Weights of a small class-conditioned image flow-matching model.
Training: muon at rate 0.033, 11900 steps, batches of 384.
Rows from block 4, named by matrix and row number. Rows with one number belong to one attention dimension. Each number is 128 + 32 x the weight over the matrix's rms, rounded and kept within 0 to 255. All counts start at 0. Numbers have three digits each.
# v: attention value (model.mid.1.attn.v.weight, 128x128), inputs 64-127
# proj: attention output (model.mid.1.attn.proj.weight, 128x128, transposed), outputs 64-127
v.15:201118165052204155151098095133072105129090086143127116144158125097132090157161121137109172136166159146088109103095122120115160122112132205138154176119137115053160183106168105134176145083138166
v.16:157085152132094113115134138137122146142105153124066077054159119135209115123140119064152125104063161201079173124122128162091132159124134150156112159158133156081125115083228167165067157108149131
v.17:113077132150108143134098158168117041162174103145058133117107168114170165127145118139161142167106151118120155163174121072115143170113113096121149100183127229161120109111072167145064117129065139
v.18:176117163195157175132184168109184123149249219025131127136095153090153108127140153193107121165103110154097065130085131134098132157064117143125092105116127149074088175131074151000049150127139134
v.19:078080105083075175143098185119132138195101150144085124073166151165145141137088141141162146139033137117132103165098120107096186026117097130139133151160156147122144114185156082158162139147109114
v.20:139130101114136135132151196056126148140152105135161104127133129128216028130122138152117133155088134149151091181124119085079145144093123138089143100174128133079127104145117105060089074116157157
v.21:039173082078163134085108095095100102122130056131062151169158145121075087091166088139107155125193123054097089146160165122177119148144131135110109108110124121080121132120071148172154087074137154
v.22:120122105085157149192151143151137107126159109169104106066095144115140123099134139161107103058144176155105088093087097119084115176185075171156126136114128164134197122150148176151183130178049114
v.23:102133186122139121155126177067187094159178120096133134097155147097093195054075124152143079136166164088126133123134133143166128128096162079141103133077128122105142126161157089091147139078147116
v.24:155100079116151155134164105118144147157137183107155096112094154109142137143130130077103094169079086193148137132145152087094240206068122122136152165139127146119150109081175095072112161097136136
v.25:061180126180111136105082166144114094077134112086129073137145118066160184181085157141108116164033133171029154222082131186168096110144189142138119196163133166130085130130099121123131103146109119
v.26:097171085101063093124139149107121090109149159168083138135166039117095248149107147175137150110193098106132105126173116162189074075127125040156079149136130179147118151134084168172194126114153154
v.27:100115176117068073116111101166069182127164159146130162125163208065085101108158078123136131144174107095095132102146119160129123124120164142047169113123115117101131146116136160099163113097120089
v.28:141133141187157166114160198165159151128147135102146095093146141170156157094162131160106111121119092128141147126177132109168079156127156151165115163110114142110130091154153124098122151068103090
v.29:106133148169175118127125048179107104093112170200178181127128078091037131119230124115179152118138158072149111078118101131170144129100159091109133136101138139149119183112102151144141124080089114
v.30:079186197075195085063190107105143110125178131134069170161104153105097111161097091177122178144090120071095141097130107100181195077076157060114104170099133089065094140166075135135207110074122109
v.31:098091152085122155145025139189067105161130108181097099139113115117078142109182126050124078190130125132088116123161105152123188122193072179098140171154113115096170115140174109063113153129187123
v.32:137206089051095112098158140065166193105126116084173155124091152139112194158105067096100149139139138106181127150160118066137160126090070107100084153169130062185103122076140108161110207150086130
v.33:030175143099097119149154118078069141092101116117177165141167100085191144088097082166154092163136114179117132095130134137133117139143122134154144165179106036140138141141156109140168116104073153
v.34:129142125059162125140138124132109152157117144161146096142178064067060136188127078129174149186180090146155130129092131166180188155126143104038155167140124120095171178183141150138146147132084112
v.35:192167135221193186145165177091117111156091122085097103124105106153109120133161167044117137093085101160114148089158118117112127173119106149194085118147124183124155108068108185085084173124172125
v.36:145124095077117128102146112109107134105185135151154117135133104079137102192094199160093146155165140119125174197110116152145171084112157124070153135160129130125088154179159096172080140114109150
v.37:123088145173121105121138106073123091180140112086155090092144136124144123144148101089157155121183061135137125098129146139107104158144098170138073177103125120135092223144125072115154103098168102
v.38:101118129096143112146139113114081110096128052169132054173165053119082159170166172071150128189202125159108162134127127124121140101222170110131108117161122198079135185098067171147120053119154114
v.39:137104192156106090149144113159169129113112129123145136077116094126204131100125112137198042147093147139129198178120122124138119120163180067087120225096151127147078114108114107116119172069153106
v.40:124141107122129154091206142113155116135148142134138102129128145152115134119091079115106152131134085107151113136105115133160147140075041100200114127118137115128177134130097108050139113129112115
v.41:115128110100154115090146092086133095057133100116109141172158160118195110116145087162111126140198154094136137145135140108171068101155204138147128113136139154106071101111108085116114083133087072
v.42:155114103145213109091083152135175115151162115113082142113097128084104155170082186162164118167138148167148140097123106143118101157153158143131160112131119153099063177091097106134106166124139151
v.43:157135079083140157173194186139147087165109152123106109171168169163160138127181109159165139135137102119126121183155091133119070063155105098153137139188115141123134065142157138104140173117105122
v.44:140095146108126177106194172134165153149107115139166154131140070072149070075153127164069046118108138147164160135099148131184215077034159134131139139093124134159121129191162082111181180167101076
v.45:093157165122129122126130145137129151090101111109168183156118130124168073160043110151137166136172142086156101100147099121150126139096137088167107144116148114144088175164162103136134133093186132
v.46:116099168125102109141129086141144082131116208109123147147122144115132139111100101103120107128114133110133118170135120122143156118100186119072168152133125145155147168142122131154185091126158121
v.47:156104130160127100081131040110155137102180202133099125146135084234124154161103158057141175127197103127079092171127113136157090148113125117111065134112130162105141178153138167109100093122096117
v.48:093147103109150114102130117161149156111140093188124153129097179100087166127094102147123111164115124107086150143147138148135086027062162107076111122092113153140134133248116151164154096105163117
v.49:168160068137153157133133249162118115105151154154160082126132154150153197081068035125129078123136138126193097148152107121155062197118117104150105123147110153140174078164096141106118169138112117
v.50:135204156103098168112110111114077097096137179142111159134105109135137176201103152153160125125068170093133159149111123109161121171054049131126147158173136079116113137093137087129104152148136085
v.51:086114106158137157117115159169125119198119135160200047144059190082157144128145163107116123156097062118148114123130091101141089131184101163131119155168129106155079076010088150162104103143135098
v.52:119094160138126094122107135178113127113139175178119140120141133100116085166109132128115149149138102151114156148156131153143114090147150120062207127110131153166158141105122098146135107108116146
v.53:116176151180181161154075150117111110105134151118150094108153117088131101119113112104120149114113166107092121086127103165101120152160130120165134141126134161157122144120092144119135134124126139
v.54:171118081097141095102122099072131151141123194118103124143136081157134099128122150103121171117087146098102104105109100106162202151134114159106138049096116119137125108111136175155102134179104126
v.55:195088184112149138121110071120144098142104161152143122096164135156125093213138144111121093128119141109119132120162121119122148072142108146133146182114133165087116131124179089124115172144122164
v.56:139128153060098128121163189171113128133112123138177189143149150112148092186110102094165129121145181117135100154124123138103138094142096109147134162139134091095158116192211136135184158106193125
v.57:136113071150132158150160185202177098134110103100101111164099110171186149088133061157089151114128114144162136130145083063124097154079117135162118141121127100162110150123066187087129174154115129
v.58:183157206139125166126123143160128149153109101060122127109127164107150130191150139140084097116151218151134111125149151132082123124099111134202161113119120056100154074135143148136111199113104107
v.59:133147071109129105160180147095151109131128143089108145125161063075180161079119137164134100123127170109095133155110102154138168140164184119135152158121130074103148126131172129175151152155099098
v.60:120095174057115154078189117092162152160126144101184063096082135169148144133122123141123133136089122120127108143163126096104093137084097155093126156092130089125136118057115077126079155151099137
v.61:075159148164141178157105095099060062103113150116096163143136137151113119108078093118098074216105138188105111096141139106173153166089094155154129178144123113127127165170141075121130127109119143
v.62:161135167111115160117126062105215088134102146112110103103151160091176158110124146179184126108091089117113108091124143071107150158081102104176127122141119155097101069115107149072110160152084150
v.63:166147176085139146166130136135093059098133112164167135142154107143202086151071133157179079119097133115119141171128184135120102155209108107106183171151150109119151075097161049168070103145149083
v.64:097130115151092057150173135120083134171174166116155117073119118143124127098126118144178138145126174166080147121145112109128131160131171123096094200087125167144121107129154098106084125123100132
v.65:120144140060115151147147101154135139143118126120166137083116135084161124131141089138151086070150087148168131096116131130127145101077130117124143124139135136056094108160067132132160150102124102
v.66:126137144023147109164110120119075107126120126061159150086103185094156134154161140137143110140122130157151098141082147174083192154123168144144126117138135142074103134189119052149142171119088172
v.67:099071153097093116115131114176087118137169123143164120147141151121136115174141152134110134139134137099111130119149151132133145053159116069150104147146102118082150142175130146098134086133128149
v.68:181101132125125150108096165118150103125151146123172062068142129191084163119172120145110128117167138142162156149109156151146049144143112108121184154138134101053171160061142117101115129124144089
v.69:064084109081104084100084084091087103098124117150123150153132064150129138119207186091118135066152097103137099126116138158107160159255117186079095090140126157076157134168155107142134050103147128
v.70:131153146079098132171121145090147094183072157108179077116166177111156183093121126142133082100149154097117106120102120064120114103145125106172133137119122083062157152108168161156091114119087127
v.71:127127108066178129120110116093142113134122128077110122125095163096176092157163130157150147146078102091154144111077117130142170119116122108136133095164138113099208116127131172100116157120150132
v.72:139127152088050103157127130120110135136147152099148092122109186173112121114142111124126149145104138156074136148158145146121132156112078027179140131103136128155120164131162098192115092104125122
v.73:102118175108116123103163148123149102075090130085061114147107170136153130148114152122137101134137112049117116123127159150168119112175118122089056125084128110134160190108077152144134076105147120
v.74:085137160135095114127155154189115158149142192168099144122094134147132140115104063146148100154142104168115139145088149128120102081153140093080164133069131123133096128154041115101120136125127127
v.75:143084127137124167110170131178112126154155096154121166100136194094114184103115071064159107155149105148126163116090140101129139128133111071112152160096130139152096201153086102113141178141135107
v.76:145169170193221155198141142141119045146171120144097085129110110099129131150109143135131108092138096132053110104105150113135144098180139161159094165173154115135095081134071126081139106069107130
v.77:141115160155121154121052161093151098089141121113101123163076124168138094095099195153120136157133099104098149150124134094124159153196103125118085106104130160236148134122116169126106102126160129
v.78:045173164071120094172078132134101148144174111120180154126184091044102079132080154138119101136122143134139145140141144145121195138152106086135146139128155078048152100211161071120147092054182122
v.79:146085132154160096139159113189086051156181108184181098145148116093095131132161115135138126111175156115121104155109157113126089115182161147131107167142148108118118134172117132141136113121096141
v.80:127099099186117177145090112167127111149112121105116114142112217164221112174188174175150105097153070149142138098186119140142079152162127121163175118112139139141110122100108204108164092105143121
v.81:174104160141121144125116160173144086067078184208177100134146077202088220057140153127124114158201120083087171157153137113159105149119136109094116028076130126166162166106115156165163076155070137
v.82:145133156128105159150118100110147122117133148132085072113184213188132167108140090132116143124137131118107134149095124121132059124097110043076155090129153133095127169105095171130172149131083099
v.83:135095177162109082077179160117103145112138100091140154135160107084124151098131106130202147072133139109123107124143100106135131180071152158133139105135136148170078091133106105130180136129112116
v.84:096127134077169100110125147153171136096087099097133167100064160067164052189107073098100145146100206121100132156090136156149102140168135205147131098119140136154141191146111106135158149149176202
v.85:116122129129139134126154189114129201121119111048147113143175148100170154180116121195120160127103190098103095174109084167125108124174071139123159154132130119094115190146131158119165106111136111
v.86:094116116130132114112101133149053139112104129163115117175127149086084149151101233103067078151169120109132135145079126159102137123104188122131087182135126141115101175172139117145165114158118145
v.87:118121123069085061103174120099080129120143165162124135130138085141115129064186104176103112081087138148171100119161173124165097090049160116026170106183133106082142101164111111157134112113141098
v.88:149143113099123133111172081125154131169165158117163153116122101167163168138133136150121162191076107130076090113162143048171215141083050119144106139118129113108150089131125118162149150109125117
v.89:114089163105117114061208069147112159144114150171124116094125135174125144166108114095171176172133125095159182108171153102121167083119126094129112125065127123088113135144130110093152128125090134
v.90:151159138177101142104067113232163127173063072132155153132171094157142142097099084074122142108107072139083136102146190113097117104142198129100062093093113176131096132157056140150125071124157114
v.91:141178104232211128095030125131169168093090165121141143146147122192082138111145134105082135161130116157157144105137102139092132118136129176121131100118118220207121163078129113150167056128076111
v.92:135135156112154128065129155127141154110125147117053179122147152134192178115140013151152110119115181117159128146103153139133070119104123054142150080090131069155100132198094122136162151114125093
v.93:097071084138172141125097145175126156178182094185151079131117168107113062055125094115094098114129142147140099095134150175137132124206131160103194120161142113130152073118056168113098132119138173
v.94:139151088107172133168135109119159099100138126154158084119128126126073118141140093184147089103149081088116111117131112134163082109129117144083104111090093140113096102106053174131173159111135112
v.95:117096116103102082140121079131118159135130110135087146092112095181067131139154091054113143143140139153172163110149086084106138088103143121106123163160133121081122151139155143172079145168129124
v.96:110140175074055131099075075115110167163120142210112136191135067136164111139094095211119140121223130079142121108121126099166143100104111122099117131128107105120137123126150124197139061135133131
v.97:139140215120145142106081070155126119103184160084154130103118174150175127191134119123117137130063158130120150131107123149142126115159107114085131120073119117101093102172090120109169144135149085
v.98:110153122092035149170121154156136122161146063145172153106120117094156168087115141195081134134103122136134092160108114097122147122113147142078131208163127090142148097135136076142145119099151099
v.99:139076055129123168137151152157169151136060076185053103100149112137122146068108115164127124099133128130103176109096133184158104144126171132150183131101128149103222132040135135154154108122118122
v.100:187123093124098136135119122072122119150118107150181128098154078095123167150095140111120128128103126144131113143130138114144144196119069131117165161105141135118126120119156140133116141108146142
v.101:097085135137117168144182134146142208126134089149077155147106115153096136051148083043114144103113144154128130123168126155114088110165156160169172150130132128154224083147144128046141190107164127
v.102:129061106151139152170153151117110136220061116178054013110153128107196114145099109096129100153115110131090139139077113094071184125123096116120159194093127073133181120123104117145083134168143162
v.103:081192091151103106133089157126080105147119098165126107125174115127139117111160117148176130051144110108135160087181137155159132172166137117069100115121130172122113150107203096177157071075169142
v.104:119163169152060149107110122144114063124138142092121139122141130137178132114050133152161165078151148135115093105144112103148098082061186087164107137117132203040070092101091128122131084087161181
v.105:179151135132136110121078146120104189142114098120125092137142086096157115116176134104113140116091162119064135146104099135099082122198120170158155168120113119164159110150206113164118182117072140
v.106:129137125109139111099123177147123162150100033148159109187108043114083078148219154142125110144162107115149112118125108114181126147161117156087066134152147139159170110140157153181123161133137091
v.107:146094110107112130119154195169112085174063095070188142100128098092105125107130129139154113065140115129106108138125105138158150175121125122188120124129105149173094173088157140153104144103085146
v.108:101168101106100127201111093118167145120109184075137186126099141156173135135082123157146124146100166099161148145152137104122144135123110177111143112158115106127161167148140118149221147146124157
v.109:136113121144101168147081174136129107114110116161121120137154075130046141160178091127134091100149138160145110153135095147175099111189109115157147120099138101096189068148120170129151105080165082
v.110:119108111204174136112172163122143130117132110147094128171083105168104118101138108030128137176136116097193154117123113127162147186119098119145114165098110103132152106107187138066177206112111136
v.111:112180180131085088106085092154133139123138121176148185146170133153146146143101148168149083149193078069177126132136141103094144075087132116164082133174120106140085100137053168100133045082128129
v.112:161084088079135121135111141123154167120093140138133120131113155131115131154193100113089088161116144128137087124092102115129176107176079111133136078136135094127172140108182117108138154188155128
proj.15:059109119144128130117158086113163075125139081143123149127126138088129185173126134135161109138124073189184150162175130124088116126125124046171140135087161153169139094079111151128115117136080125
proj.16:098159085131151153142166104153097158076181084095118129082116131166070121124169103095102109102167163079146149112137184154144097077123103143078161078102172135154132160198088111175155123111125204
proj.17:128102092098116158198162161106172153142135221066103159140145150119066101088105112060037136099151151099165113131103097107159140079139126206133098152121126099116116093146107150161149088167137171
proj.18:184100086110176146123076083143116149100052086159034093146125106088093061157116068116109118095164084113205150164092156155166114109180136146174172199059125139125145191109124138154081133117152177
proj.19:161142158166113103124130118162152149156148181170225102173122163096134191123163151165149183133157133123134090166139112146137135156166100147118149093157142086166094099072120139093107127149127130
proj.20:173107129145127081135132061154083127128147136106118100127117116143115143142122170147078078142163121087116109127121120152181142145150148088175167161142168117174092138147168182110097146126086169
proj.21:121116139142104097150144133132150060108187179131092144122119095121133218070085179117170135118037128103162134079100115110126123126062140103122042171181109179145149091151130175091110134121079150
proj.22:116135151183121168106110164125122160125149162123193168172089179120113131086127106140132172171110150124138119203201108112147153051142089110107160174111119097104093149069141138080078124140142108
proj.23:146070076178157170166135169150135127101122139165114160178159142173120087123108102132136176108116088172133164148077162149120134101163107170118154119117124173163136155116106140111117128157186173
proj.24:180137168141116132147102072134036145169123147122086168149067114171127116141193093124075151108147149135136107110120076141167082056196158179192121072085165110133135140111094115132108159137076159
proj.25:168090115114107092145128129143054138073155097158144094172209151150219123161168101067199112104221197049133102102126136096149121156153146099123161114166133099123086082126176121142093112143099039
proj.26:211096107141134149135153189105105101104164146083098145168190150164149097093105149062056204125153141179104129124130150099124183148101145119107186095066116127126109080189180110132111116174162118
proj.27:107150085100156155131101131146152087100137126121103122184092122126120113064116146071116069106117124103142143110101112111127102083061132126164092111123113179143097153142064060160116110146151155
proj.28:142111181089092162135052100120122133159117097112086098146134134142105118175109114174177163087175176154089095138153116163114150106147122066118179119080160102150144110089102104123081137130160091
proj.29:125142121082111126134166150100144098127139135110071123137138118129195139119070126138105117134111107154126154143092151121068151118141134122108142153119090150092135120166075165135114133187128120
proj.30:147062129136142171184161097141172109127151119132105097168133070126120146127086140181150111093147108159184123162078138218146122147148126119175139101112077132183146140176164138132116141139117179
proj.31:118142099156127122197092079116166130148115100116201134154168162153180191174174116164163113112156162135141134147072119045055088058118164074174169132100172156086051167032059152180131130106068077
proj.32:212089117113092074150062092130093080134111114174124140150138113128189078097148146192099166161133060180114152089107159163155084190132119171198145069095136195114143074166169103105210078087214130
proj.33:194055095135137147159100122084150130143115132171075106106115130162079136120105165138136175113133117199123084180152130109133139156175151141113155117051151154102082116112143099070077148084187120
proj.34:168114106145062149104129133154079099077146126141087172111115193128163147082097160160082128088143129124125081153178159168098096103122096141179102113127077157147098094119120115030146171122075176
proj.35:122091196109193132123131177138164105123169109167157104117182088175157176170093109150211171145136210076103072089119122074100142030136084074068155125135096029166147160130139139157129125110099176
proj.36:158136118180096129117147093118134108107099169076128087110098143097150089143141091118103063150154091124144097108100156172102110203121120105128083137122125149123137103123100132103188112127120150
proj.37:161112108140062144136109172154157157126176125109106161151133186145099209124105112183128153091077138081123136172111145171141154147157121105127177081135080060127157082102123116084108141115055053
proj.38:108132119208107179091079115129076142108123137135114160193081200114124136144158084214135190131082121117172094180153071115180154080115161122183225101089107130153082097138116118134079217111122131
proj.39:143155097122146213118157125189152157121141184127144119150131163116096152120135135197088176157172075139116077116094123122147151119132139174154155148137096139081162119121114125094113056143173137
proj.40:086135138145097092136066180123183130122084101111123136108132090152214145108192187158183132119106132166099149169128102135135145092096129157090151148159129091125070114123131138135186165139155145
proj.41:093090161168110094102089135131129193137099107118118107091076098164114117109100156182123145145108032219142195156095094213169170174134190093124159156127175181149137136120114173190119176152159142
proj.42:090128147113087122085164157134058134116134121151171136151137146160102123105155071091127031165119164063111123146107150152154173152081127141109154174181132105124228127119114115110183122154149107
proj.43:108143133114156108119094140139117124130155164158155109126096143111160174125059182091134103126112166134111097097128142112079129096075124121129141110115119144185117133110108151177103152123128158
proj.44:144161104116133098118130092126129131137154206096108130076112126125125130170103201074145160104179071109105107110100107077090123123107113100087073135159153155149150107078125089156149101171192161
proj.45:158101105163104092143096128146176139166117124165141086112173148108066152082159108136131124122132090120082156144106157224166109140130094189093126145158119082097157111068136112081152158126165089
proj.46:108123125119130147150117117148080176131125134121108129122112174109113115105154141182177206082130130177119226117126114158141125160084110185190163130102161163101131077137119123107109119101149113
proj.47:112199156089098114131138143158102175172084099106115085110124161089125147138177120200164156141063158167147168132159129142107123144081191092177191114147123088190127146101117127127106146110108140
proj.48:126142122088105149129112074113149181146101099065186120125150119135110108109181056165045097122159124180160084073146140153129142178110077149137096125093186144112105094081155111053153128101146177
proj.49:197149144119173204137186106141204161150163084192145156135186118154143162128190186094157159115146123157094101132128124110089145086081095155136117067142152100126086216074174151167130136100189152
proj.50:146127126123116128103063119090194095154094094158103113116163039082145077126131100159141147145165096187091148168168121166101128127101148137170108133058174166110118105158128164156176106113142132
proj.51:138160158134135162129161192097108102080163139108132180133147070176106163158043051112208123121122107119155116114130069077162151105143142067143147153105134185083142153180130102167122105142128101
proj.52:114123127153130161139165101143143101108148137087107116115116185119166169048152116119156082107128130116123138162114124156134120115153087137120121138164164110116118142126156153094105124150115106
proj.53:180145120114120127077152169112106169104139106125113105110157123127102177082136094122127107129133140053070154110101117113158127143194087099083100136170113065082143134089159188110146151116136109
proj.54:095132122151151112124147106115114079085115117131116083071106146120152106148142126059126137096071082143134234089118109118092099154070157041147120070156128128161141072158113105184178128091108126
proj.55:057136110141089098104152174193114080130159110154091096128140155061115117083072175158097090124124176123121104150121150149114097162089108077137083094170090140172166097165106166153192119099082108
proj.56:127140075133160118152094083127131079112139150147101082102155113119073115096077157072137107101073161074138118145138200083125127139114109200139106101122118145164205122137101114145092131102163097
proj.57:127215167051126153131140110114135155192134135186134187133126138124164185143117169121122163118096148136094203113093107101144133139125112125108152115169125142143119134112173142124125117120188133
proj.58:120087139096188141139137119074188058114141103188131127112180176152183111083133160083173193138135134106145138131174144153120108112157152127067116099135180206192078101107047123176131063121120141
proj.59:129106147180169136176136104165083139145102145173141133108116125147109076081134210103068217152108078125104115078092116082074076143145101115111082123147145205153117163128110179136088095103162145
proj.60:133156097096127095162103130143154080095136172170064203172107105109144141088151106153090173163151111187098144146130147148133081140141145160132119109177193157170100090184164182179133077124116110
proj.61:160154136124110110159154160149196189156088086138120126106190085113081115146110138159162140067167169128140090122111149178116110184151108076091067187139132124114135187123144184080178176106138133
proj.62:047123115112128039106110128106108133135108166188102121127101094124106084157098126138160135126175118207130173156111085158153137148058204152115130129145133162128150106121104136195149087131136122
proj.63:114137048157185180117137139166187121190121159145065086138114082109105109098078128082087108153103117063082056161162117132123118116117149179142087116118101157111112172202117162128145150138127135
proj.64:125118130119146136127092110138132117096118109121069099125134112095153145107117144080080106110136122096139081122112077120082105108097089102141085056140146104131149153101162135129117145103129100
proj.65:100130139156156108146122145111120100121156144106171131142144135120126126178108139141084150155093156133126151157136132132132118160165140116144138107087107107126133143137160162174058101162110111
proj.66:100101121139110132091098171088126167130162100148107111199155123132175133088145150070095114101146168132171162106187098104191118092065125107175146113124101113200123111098140153161095060141154143
proj.67:105147143153146090129132210104170130118122091109131126131126091115136128131087131119147112082077094156109160139150183137125103135138139147096155140125128148149113154117137151164168152142108117
proj.68:144102125145142103148114122120146149133113112124096147158100125087181113125132153100125160122076144151013069091117112114136171118148106171141014156119098142201138133167131101138136107112127142
proj.69:175092139122176138219110158199190171207082167170084151085133165086119051057122185162104209075090121210108146138102100164116167093059170145195126144143132077162064058078126160156146111121232178
proj.70:113114090186119184081132118136123139080185102096112113140140110132103096220106143151145112150158111110124169100139146234099125129127107116095149122137124161139162163132126105052104162119123104
proj.71:103153107145039174089142166076173112125145118136139154111171133171100145124109129136156125104169191165096155121194128198129137084149093126189137188080115169144077124132100133162129109176083115
proj.72:108140120135129135144152166109070104119145141143185140129116125107155162167078110068159062135134149038135149130170133117154094125111141140091117105154127142117143170127138161146129202125086090
proj.73:132124081181093119141110100126056121132127112159140157118147099139093091136117143132117136121105129141161122141116113142117146118105100139160181147153123167074142126132128110162113116157145115
proj.74:123157112133174112123074067104104128117097110098117124130094113090111129132121193109074122115127118139121097108120110042112113155121159119102124096161147098152148153123146116157117091125149107
proj.75:129145195148157095148097122066127147148147098168136099181112044167163151114160127157102117157122146118132154101083138067115114214107147152178100126145165133064181080111170105095093125098158130
proj.76:132094107104088071139121131138166130156122123111130142138144114121102038101173135165143218135107104167138141183154161156109116121105101157081118071137121129132141132165187155120123137115144144
proj.77:139161075104100125114146096114120134162087118154108112135193130112058150102121094104122149103109130112176078125101156129084126141114149177159139128138118150075101130098092106143138111139178133
proj.78:082096161186136103099166150112164107121124155170112117105128160172168165133111182136135124074087095114163181140151122114093074086107164111078161126211101165176070150180118205179081175214120162
proj.79:098146118093130161135094159129180161151131112083095151142109111179162103144109168144159131169162120141118166144112161182107172159122138141133156122163170193167169149097109120068164157053122130
proj.80:172132125109159061165100109106179113099136176134138117191122138109107119077141124097118201121105113172131085145098167095155147187137143178121124125121146112166093113156159100182157133140226142
proj.81:170148099144144135164163092112122167142157137102049079112118118089106073179099117113112098131103074145124094139086155203107168136156150190196100217129129156074142144141127066130137165097164128
proj.82:166123110126119128122122109118130123114132129112160109137079074118135108114094099097128116119159117164087114145118152147106186148147185176129084119099114131188130125145148103148086128135112082
proj.83:088121131111125157138139137158122127114143127161174117096134165125140093127146072135129082192155118075112142161137105157126131129133131105169111119154180133081187143122158140107137185126079119
proj.84:109088142092127139164153131122079158136141150180112124109106114197180151090167180104055119099171129190139117095137095055174131136087151112133180156182128143138091101134113133168119097140161214
proj.85:131111109188124088115114151139054079140098132198116130108088149134114092153130098108086185114156161160103149086136116066162181120063170125138117126167121157165134113136089090124101099144115153
proj.86:100170118094186069151138169110162169161164075130060123131137111139181109091160078130089128096118080154165122080135129113155124135111138157138160155111141199161111085101169136157142136118167188
proj.87:079164106163140181103094101129127126122091108125141162083131153086151114174084143091136019138146115104049148126124077160114186061150075088174108160062118189127139188102137128132142084127046100
proj.88:129142183125066159080117203076111119086097106146174090178152185106122160097140111081191105153139176160144152125150106161121114153130119113136127153115103115081157177127159134120115112159070054
proj.89:160203154146137144148084179118130104130161109122075170145091086092141124108128107124135111153104134194118123124127145135096115158121109143152152116186136103138160109124169148167117139138138105
proj.90:171122136122155070150104142125134159082102165134093073153132097075158087135142150160091106130150134182132107138144096143137145143106066197147173111139143070106132091139173135107152112155185106
proj.91:161075135053178115165177131163143164159104143179117113123130124083156109128166100115063176066146058208119061140114164102139171201200107178120078136080145100117101107110130111124140147132238176
proj.92:073168155118074127064128137139110045116136141102211135107158158170120149198127120114124120202129168101124163152154123103171147135124135085140111154213152173114144136166108142166090185150046092
proj.93:113123154108176113195108031081169149117114134102106178129126098127129130133095180183119127103137121130065131134130174118052132139104156164163100114066160129158082136119137087089112121080164173
proj.94:152178135073085155086119130165128082137137135122134167199130135140143122086115133102100193146140176175117110170098155138096179147127147166144158131135137153141151130149147124153047088131129129
proj.95:113102147102155142148120156132097144090129137112127153128114120131176189107121158132140101110119138095116094103095123131155086154110129133135105115102105132156106125102120143112144114117126095
proj.96:095109171150171120134056152121155118115096048131153182143204216121098181153115144063138087104167112092141155070089112120127077121138153099115198085173159089162163149087147125147140128122158117
proj.97:128154126144068151147172141096129087135118146130140136088140129117070093054078153073173181095131153128123145164154161040102133123079158092139140113170122141096114120099105133164111109131098142
proj.98:119126113174148078139116088139116109140135069128084092133151177164149123218138113118180117102140180122138186089162136168170157131125142137206170056112179085119131156070108115104137151147090117
proj.99:138111118140196068145127117138059140139150133137150111107100127103116113132153137106128139137172147130148131101087132121165142168148093167062142132140141069145125103179059152083140142092162139
proj.100:145118092109148139145146119145142066103172122125105092124157137119147137118142151144121196144104136126089149117137141127101177115130130164135090132113111112161158115126104130161132116142139098
proj.101:117069099100135057133140088139107094145153153096136091103128099118129133140116124183113120130099133125100134112118156152125118172114146134102101120147152107155076091161086161110114166122158135
proj.102:169164111138152143162134142155136160083177101051173157177115101138121061131151110217095160086193117145194180124154124169148112134137139147158121094132120165147082124138107112108127132106112121
proj.103:147072135179170115132127174112147123063111111180147150106085102069094140127070134084103161171124079058138110133123116146154115125104069164149118174163104134104131139179135131116113146190144156
proj.104:129146121139159140127121119155162172157077173157150140125142147129107138121235147092102141133129158155105115144146146088097095119165093124182142082131130075165181135129133142145100153133128135
proj.105:115129075100163147131166131102116096117135131087112174150094122145116024121039057145136065159172124144153139157130127189144147147057154120091154152172118119180075141155124162137195084136129154
proj.106:112129110184115172133137137129087074115153161105075130146142156138166156139062067108085176128091159131151143147142127183086174155170134154112130128127145126128085134122125081130179104143116153
proj.107:164171067191125141132102112110131111082155143144103105117105180126108144112115116126035145168139129130156123144149128131092130133157123129104112144115130115074162139127107087050113136151125095
proj.108:149078178189110135151132175128117156147126101136148085162125111080100158158111144153137091138143136130121141110087064125146161095087144115141115164093103117102069144134098074126078034127092085
proj.109:112126174088145122152152124152116120134113161072141105173125125125216121121125080116114215094101164137124155163142157087094153137143131215094131168167176178167133168104087147132171118119119147
proj.110:121075160121084080151109088162163088140137120109121101170134103139151179111108136180089166149095085138115092140087139185078114114184149147082106147116119142121134129161097136120114070080113118
proj.111:088126114126113135089152130086122158145119086115118111126115146114110124198197097056121142119090105112114164108152176105144082162188137089157131065118192097124172142130179088180114172166102111
proj.112:110148146118082166140081104128098116123101164139136076158155095107165109113075152101167123099155108157150168098101167144175139147131147119083168190162119149173181090098099135138167100083177136